{
  "model": "multi-label image tagger",
  "dataset": "regions of photos with short descriptions (Visual Genome)",
  "train_examples": 203450,
  "image_size": 64,
  "crop_scale_min": 0.7,
  "horizontal_flip": true,
  "arch": "vit",
  "norm": "layernorm_no_bias",
  "norm_position": "pre",
  "activation": "swiglu",
  "mlp_ratio": 3,
  "head_dim": 48,
  "fused_qkv": true,
  "bias": "none",
  "qk_norm": false,
  "parallel_block": false,
  "inner_norm": false,
  "patch_size": [8, 8],
  "conv_stem": false,
  "layers": 6,
  "width": 320,
  "positions": "rope",
  "pooling": "class_token",
  "num_labels": 300,
  "init": "torch_default",
  "residual_init": "zero_last",
  "optimizer": "adamw",
  "lr": 0.00096,
  "beta1": 0.95,
  "beta2": 0.98,
  "eps": 1e-08,
  "steps": 10900,
  "batch_size": 256,
  "epochs": 13.7,
  "lr_schedule": "poly",
  "final_lr_fraction": 0,
  "warmup_steps": 320,
  "weight_decay": 0.1
}
Rows from block 2 of a small multi-label image tagger, named by matrix and row number. Rows with one number belong to one neuron. Each number is 128 + 32 x the weight over its row's rms, rounded and kept within 0 to 255. All counts start at 0.
After each neuron's rows are labels from the 100 images, of 14848, where the neuron reaches its largest size: "responds to" is what is common among them. Only what is clearly more common there than usual is listed. The data: regions of photos with short descriptions (Visual Genome).
# gate: MLP gate (model.blocks.2.mlp.gate.weight, 960x320), inputs 240-279
# fc1: MLP up (model.blocks.2.mlp.fc1.weight, 960x320), inputs 240-279
# fc2: MLP down (model.blocks.2.mlp.fc2.weight, 320x960, transposed), outputs 240-279

gate.715 [124 196 144 164 161 130 132 119  63 130 137 156  73  91 118 118 166 165 129 153 105 111  87 112 113 159 139  80 103 124 193 151 125 107 198  69 105 161 136  63]
fc1.715 [145 101 117 143 173  76 128 130 138 136  86 139 107 143 148 103  92 153 178  77 125 107 135 101 143 149 132 164 116  87  73 130 143  50  62 107 106  81 126  76]
fc2.715 [175 109  81  63  86 151 146 156 151 152 203 134 136 161  88 151 134 129  96 106 106 168 110 136 130 108 120 139  86 193 145 149 161 146  97 116  88 144 142 190]
responds to: text has "white"

gate.540 [132 127 122 148 155 153  93 169 121 206 149 106 109 114 110 146 142 199 173 163 180 153 133 117 142  78 156 121 108  59 113 154 157 167  72 133 116 119 165 114]
fc1.540 [109 146 137 130  73 124 102 109 105  79  88 107 159 147 113  90 122 128 113 139  77 142 128 111 126 141 144 137  62 139 169 133 105 105 141 164 103 140  48 156]
fc2.540 [ 88 132 188  80 120 102  89 128  87 128 122  94 111 151  73 118 168  98 139 132 122  93 115  97  71 152 118  73 171 165 163 172 106  48 172 103 133 162 103  78]
responds to: text has "sky"

gate.743 [152 120 136 132 102 158  83 147 199 150 149 144  65 176  69 144 192 146 119 166 134 189 131 173 117  63  83 152 117 109 166 147  95 162  87 177 102  67 120 136]
fc1.743 [118 144 145 110 113 102 127 160 101 112 185  98  77 150 110  99  98 152 104  78 222 133 149 117  78 141 120 203 112  80 103  95 104 176 105 108  93 123 142  99]
fc2.743 [145 127  54  67 108 150 130 122  60 121 113 167 124  95 110 146  98 128 136 176 187  81  79  98 120 194 108 139  92 144  92 108 143 143 112 158 109  78 190 159]
responds to: text has "man"

gate.654 [ 87 109 106 142 115 169  87 196 168 180 173 102 149 130  94 160 138 200 160 135 151 103  90 100 149 171 182 115  69 120 130 177 132 184 169 133 139  92 124 102]
fc1.654 [ 92 177 122 145 137  98 100 105 136  94 119  77 160 101 158 109 136 157 137  82 200  99  74 104 140 168 175 113 138 178 131 128  96 155 165  98  90  73  64 152]
fc2.654 [104 168 157 119 146 118 146 132 179 103  72 142 123 139 143 153  88 150  95 134  86  92 123 138  98 120 162 188 135 145 169  83  78 138 100 143 122 140 150 115]
responds to: text has "sky"

gate.164 [121 110  69 147 121 174  17 134 168 186 120 141 129 150  93 174 253 115 121 134 143 172 151 137 159 130 138 148 176 128 135 184 148 130 166 145 123 107  97 127]
fc1.164 [ 60 128 121 178 188  92 114 114 161  92 146  94 185 135 160  97 108 137 144 105 103 119 140 118 180  91 136 124 149 156  94  93  94 144 154 161 108 101 133 127]
fc2.164 [166  97 121  95 131  94 120  95 138 134 130 160 113 153 142 118 161 114 104 120 113 132 129  91 106 154 147 129 125 120  80 120 190 137 149 130 117  64 156  69]
responds to: text has "sky"

gate.318 [ 90 132 178 180 128 130 119 150 145  81 120  83 130 104 162 138 159 168 107 112 189 138 141 174 165 113 135 100 132  78 119  87  93 112 157 122 115 113  52 157]
fc1.318 [118  57 132 149  89 155 121  86 207  90 149 172  99 150 142 140 126 116 133 136 135 159  97 170 162 134 154 131  92 137  84 119 152 178 130  92 177 130  97 127]
fc2.318 [108 162 104  81 127 121 130 158 154 132 146 156 128  91 142 113 130 121 105  89 149 125  70  80 117 143 168 106 101 119 155 103 107  87 148 148  54 125  73 153]
responds to: text has "sky"

gate.497 [103 143 143 109 131 135 110 131  96 105 204 102 108 154 169 100 165 113 110 126 140 182 167 123 134 100  99 170 173 120 165 121  86 170 156 115  93 108 105 105]
fc1.497 [113 123 122 115  92  96 113  85 183 183 145 121 178 156 131 164 103  91 196 151 100 168  82 104 132 126 184 144 143 105 165 181 176  97 138 127 168 135 127  69]
fc2.497 [ 91 204 183 170 118  82 147 132 128 116 133 107 178 139 134 127 121  86 132  69  99 121 148  98 179 150 128 113 129 143 173 142 110 136 190  85 165  68  61  79]
responds to: text has "man"

gate.232 [155 125  93 114 138  98  56 168 145 131 116 126  79 176  90  69 139 125  98 142 162 137 198 113 115  84 138 136 175 103 118 131 121 110 113  91  96 131 111 182]
fc1.232 [140 120 169 163  82 126 137 126  86  89 133  99  94 175 127  82 138 156 159 139 152 112 137  59 116  96 114 183 168 110 135 107  90  83  94  44 123 137 166 107]
fc2.232 [159  99 101  64 123 111 149 140 101 202  97 117 127 170 120 184 103 100 127  98 163  64 101 176 140 127 132 170 151 117 130 165 162  91 136 118 133 139 160 100]
responds to: text has "man"

gate.240 [123 104 128 143  79 111  91 139 107 172 196 101 102 139 144 152 177 161 170 127 128 123  80  90  84 146 136 147 145  69 136 212  98 160 180 106 160 109 101 100]
fc1.240 [ 88  81 118 161 159  93 147 157 118  83 150  77 110 122 190 110 170 142 154 103 108 124 146  98 113 105 147 180 106 127 112 179  63 178 189 111 102  65  91  96]
fc2.240 [113 121 174 123 145 158 140 144 161 127 101 179 201 175 163 108  89 175 140 118 115  90 181 121 134 130 112 170 165  84 189 120 120 179 134  91 100 108 155 117]
responds to: text has "sky"; text has "blue"

gate.580 [151  88  96 119 126  95   2 152 117 167 136 139 123 168 136 151 253 154 178 142 134 112 158 113 131 132 103 135 137  91 140 154 142 147 104 135 121 112 127  95]
fc1.580 [126 143 156 138 156 156 162 158 141  83 131 154 134 106 101 131 105 156 103 146 157 145 153 160 143  98 194 148 161 103 151 121 149 144 105 126 174 139  83 155]
fc2.580 [192 133  89 155 151 133 104 132 105 145 191 112  72 117  91  97 110 129 127 125 136  87 152 107 106 171  91 106 120 183  97 120  96 137 130 117  86 168 128 146]
responds to: text has "blue"; text has "sky"

gate.325 [101 116  94  69 153 137  50 116 129  79 127 152  84 176  91 118 169  79 148 143 116 144 167  96 168 135 120 143 129 134 169 112 158 150 132 158 135 134  80 129]
fc1.325 [119 120 108 156 155  67  94  97 109 110 107  96 138 136 162 104 101  70 169  95 136 134 169 116 130 123 125 132 151 129 125 152 125 136 116 136 132 189 121 123]
fc2.325 [152 137  93 157 109 127 137 126 170 150 149 133 150 144  99 112 153 132  81  97 163  55  83 168  97 100 160 187 123 157 105  73 169 132 154  90 126  59 131  90]
responds to: text has "sky"

gate.212 [156 106  97 107 140 120  46 169 152 115 133  78 141 201 160  80 209  71 143 123 168 111 117  84 121 146 183 167 144 125 139 150 120 139 148  81 129 139 104 138]
fc1.212 [113 170 195 178 102 121  92 111 140 150 152 148 102 114 152 154 106 169 122 102  95 106  87  84  54 161  85 164 137 119 160 192  80 121 139 131  82 145 176 109]
fc2.212 [ 80 194 136  71 135 141 134  92 145 123  93 118 134 144 161 119 160  84 110 140  87 149 140 120 105 117 171 154 162 102 177 144 102 146 157 134 169  82 133 157]
responds to: text has "sky"; text has "blue"

gate.600 [ 82  82  93  95 144 116 130 103 149 101 187 107 161 155  96 117 155 127  98 214  99 157 163  81 144 142 160  71 101  84 135  67 162 190  83 122 119 140 126 109]
fc1.600 [ 77 116 145 103 165 132 111 101 106 128 171  90 125  48 155 134 131 139 193  79 118 151  95 135 104 160 179 101 160 112 152 178 120  75 158 135 240  70 111 108]
fc2.600 [188 127 140  44 153  88 121 194 140 110  99 128  90 174 127 152 152 144 137 155 168 116 142  95 112 119 165 125 161 126  34 157 147 160 114 140 111 158 169 129]
responds to: text has "white"

gate.136 [118  83 111 130 142 165  79 162 130 128 143 123 138 126 152 117 156 136 108 109 190 176 178 121 167 124 138 152 139 117 115 107 150 162  81 147  82  91 125 143]
fc1.136 [178 102 160 116  80 141 106 166 139 131 153 153  87 200 105 140 138 109  74 149 134 156 124 121  63  64  71 163  81 152 132 126 152 139 107 138  52 110 110 176]
fc2.136 [163  99 119 140 145 150 109 121  87 144 104 152  75 113 110 119 159 147 115 126 145 135 111 157  53 103  60 162  84 126 134 127 121 166 147 117 123 166 173 147]
responds to: text has "man"

gate.576 [151 178  88 129  89 131  92 126 142 146  99 139 139 120 115 157 171 124 116 175 149 170 182 123  87  73 130  99 170  96 119 129 162 122 128 136  68 103 137 175]
fc1.576 [ 91 145 137 111 107 115  89 164 130 151 136 147 131 115  72  84 146 130 149  91 101 109  77 154 116 151 123 162  97 114 128 112 148 131 181 176 159 131 139 118]
fc2.576 [106 168 110  78 131 144 141 110 139 123  96  84 187 143 126 185 142 113 173 170 106 159 143  77 171  90 127  86 182 142 162 191  94 114 189 104 126 148  60  93]
responds to: text has "white"

gate.588 [141 135  92  99 166  75  11 167 108 145 150  90  98 155 106 167 219 129 172 127 172 105 121  92 117 119 169 165 159 126 173 190 120 154 157 150 124  52  86 124]
fc1.588 [187 151  95 116 158 171 161 138  97  71  79 164 139 151 112  93 121  90 143 113 186 109 134 118 157 131 135 123 154 111  95  73 128  79 125 130 151 186 185 160]
fc2.588 [143 191 177 159 113 155 188 151  92 162 139 139 130  98 101 143 115 113  98 132 135 122 123 132 118 153 107 123 162 139  59 149 142 119 147 122  75 208 174 186]
responds to: text has "sky"; text has "blue"