Rows from block 3, named by matrix and row number. Rows with one number belong to one neuron. Each number is 500 + 40 x the weight over its row's rms, rounded and kept within 0 to 999. All counts start at 0. Numbers have three digits each. After the name is the row's rms in percent of the matrix's.
# gate: MLP gate (model.blocks.3.mlp.gate.weight, 960x320), inputs 160-319
# fc1: MLP up (model.blocks.3.mlp.fc1.weight, 960x320), inputs 160-319
# fc2: MLP down (model.blocks.3.mlp.fc2.weight, 320x960, transposed), outputs 160-319
gate.10 102:476515484560507505504512436429526577496472463474425526538476529485543465522482534504503513464476469500479475488526499487475536476521537556431485482503488488562430481561453509485469511519529531520544419499561503546569540469406489449560439525523453475483528544524460495495538510568526438470494496521466489535456515472444538556435458523501465516515531544425552456526535469501469555551502493542560504463488546466532523462460490454489424533453468500476399470450449448492469448516495542
fc1.10 102:464434491521522480529484458472483415487481498501567488481570496554526549506491493461530432511472502498526552437521551540512585450449525505503494523509522469557525542487517444490486522458493545429542406505446478492549558515509469497513417478584501544506506532480509505501527454474514540496484557550502484588431611493423481492555507399421572518431523482441504440499487527502474456492516413442450482537485492507586503487506496521473554533545458423533543475405517475523490503482501530
fc2.10 106:478385474445489501480517490498507505481554490492475514454574529550543476552443420600497565453473487508442577487516504487538426463502445515518504550522549454482510614482511492420453479486525496530473600444473530504479475540424518571549529502536516453442527411486475539492480449478503489461540472500612504365584527537525496512498538539448518432550394502549528490554531492511526546522504500554478461535443483537431462464483513493560508518523485554520552443544489407501417543516477522
gate.11 105:471501489508496467494497507578427470421434497579527476495494496512507514525495515480512467468478577539479497516522520489517455513525502524521527481457425450517451492455487506506541572529532536457489481517522418508483588554540531563455438517548443537485526539458469494511440506483466456440559489503419515522481593414553521463500481458474499533455510452479451482519438513563427589532532549483488500465528484529514534539581512531527503536489556461476539550480460560526509514536493446
fc1.11 104:496461516499469476439593533523542489496515418513448488553473464515548517460526502514486503525466496476508578580527457547535561478505536432482482541562455534388518489549475490574540473516429559475446519517499502507530528414473450463431531456546498419555496557526535513478587475527496570474471578509558471505451476477486561465476492547470509517506591556521521481472557465444474487524480499519523449501465452484496523400499465485477522461440426438486466470508558505553479530436574606
fc2.11 104:506524467487462502534454467519529531432498483488565515479526447479472560513506484539570497470449422499573488554567507532517475490521498519441485539479487487515545521527492509468456554484420477534528566546516541489531438503447477508523558526490528529495490521497504433544555532484481503423467466435553509504488531509510512529540422510528480435544562427466434491471516502500506530468467472500443528510530516451539541519444495528511540512521510376526513517484429564446499476495497453
gate.12 098:505549490533484524391456463540472449509466398529393543513490482481492499434499518517536472564440459514459534472493506450470496545495473474554484486551508526506497520579493537504541556535495430515491485526534408555458476436509527508507513474523457483525532479475474541465482481466474526513523515526569508438568518457532512444447513472471479514463520496484413455484516433521558442495560486488436464519427499559557489514534443490549548464473501529503539545477489464530547491465462470
fc1.12 094:500530637502530479563462579552449543462508494524557484537479549426554503561489469463509474531527456527504511536471499560493487441530477499460488514430485449494480458530478523548515550422539496458445538482555563506499512449488495440493502513468553547516451502540475518448450526518469498423476496474463534491506481484538500508526457520504520465452538479531542466468529484516458532516436609477533530519509487502482502450494552503469481580467542422450567507486511525505536522529530498
fc2.12 095:522427504511558504485461474524454539479559478495508473475463560553486527570504525554512530476422461501534450470486520484492540550542532484533421558375485550483495554572531499539518539478568470478519492502516498501497495499467550457572520475522494414534554459461509531443404539512516482394515490469408565489482514483591459508489519452483522404452503508454514546538573433511520491494541440452453480517501591505500456520486439505523467461467501507460479495448443521514545463491546359
gate.13 095:529569579543552556603490494469570464521520445510510522482539563435484454577482450488480511450499532481511442453546482490508534525499523461512456497495502512557566534519532538510537514549516572505518507471483521482527508451566519518569557509449482419511526483522452463528428556516511498464533471476553476499559490531537446533534524433481454573464471498525489528497542445531534495539493506491456494539471480464565502441500491492571472545506530470497471449567502484496524490511480474
fc1.13 096:470466531548484525467553506525451580502511527534520536545514441533490484466459529506550487470507484521504557447508485532439501432487464437505482518459502496503551485485500512493523524475471510503514537413543524481475444517432488504485489453490511486562499537495508463450541518537511502470512527442426542500508403503471495480479516504531433468512505471554549485529477513482417526510423434510527518535521494472406484467520473547550500527532460504497467529591506531525512496435503504
fc2.13 094:521553497524496522448512391523486476589496535528480464477496449450505490480520492462562479509527508538530526479483458480409548521446492517485469505466533420532496483393555540515490557468435547451472498502479462497497465596498487504495476489484480508534502411515540522491478473452552462521362518515588533530560459471417433443437452458481507544453551538499556457519573574542477465510488529562483578471495584480490464502476528492521566541493469515604530480509564533492508508456532457
gate.14 098:424509470390528549488455570495457525500514462543536469456426548453545513576514464454562478521479516484493498455493438544515538503520457546479427490492462594486503474443463509484510528423510508493558489540420543546476514459489472604547517489457512506489511545462471516523583488445533494507522397493528572493522495483433465557539546515468540571520506485555511492550524474591570502521453508469527466545524447517467452524522488493469458491562486534474481570526550547556458503470515413
fc1.14 096:508450540556426461465497614550476480526460421470481470526466465507467447484515475434532464494528499538507488582459510515541494463484535485543452502555549502462464506507522500501563498547528542456521484565528439413497499484475445561541555512550573564512478502491503571445449520449530495450503461539545555515506470441463514529593505472478514470443523445489558504487521476549453459441518525544510503430515501522529509507513558483550536554480543478498525490550547544524478504462573535
fc2.14 098:609512551517551414469470464485514479485506546521498548581503517536546493504514515460463502437504403540568391479555509542526492499547459446424522552489458496526594459463564516477513564557510455468515555479482478479507553458520468508473506603505535440533460486548487497489427552503441512528506436459545486513439500498494540404507483548565499534528460517470529497482561482473461488535444489507518581494390461438551508471453520461529481489523514524507483544522558487527471457565528493
gate.16 097:458538467482510503454548543539475491498501410533512474466512518455541495424428501544489543497415417436516521565513534545482522454517483571425483484544478521469465514572469524487450531432528526469465572538535550482562459484457433506547449451531576474507516537497499488459563473479557525444514519516584481515496466487415475548519504507480477528418431546487516469518462503574475490511480510449457471562507510533447519430506490401522488564489479381526523491430563459509474518597520554
fc1.16 102:541454468444486507470458470474487633476495476516544496479441494568506472520545561501440474576520483504489553454481478442539526583503513492480560520533491516535482501439512537423483562464482564502531469490405478524448496573499557486540531533512494495473475501535459531546489552491480494486531516485422538481520474548527528436407504472546503503457517499492498536512508511554541536490479515464465475516561525518490503529542495537493453523517448551456495574550545538553479522471473544
fc2.16 099:531554501475516466528494518534483521508492506541474538459462454463526445506507485501480585490374481452578476516536528563498487516542501466505456460512515479508488465547545562575506539437547495493505525546517540488520423473472442404515468500509591496588457554431503452521452444540488479464474494507509432484491484543456517466401503482475512505428481458513531454511538532474501447433502492545554487499531527427541527488514477452507481476486488513572545469456497553411543530564415483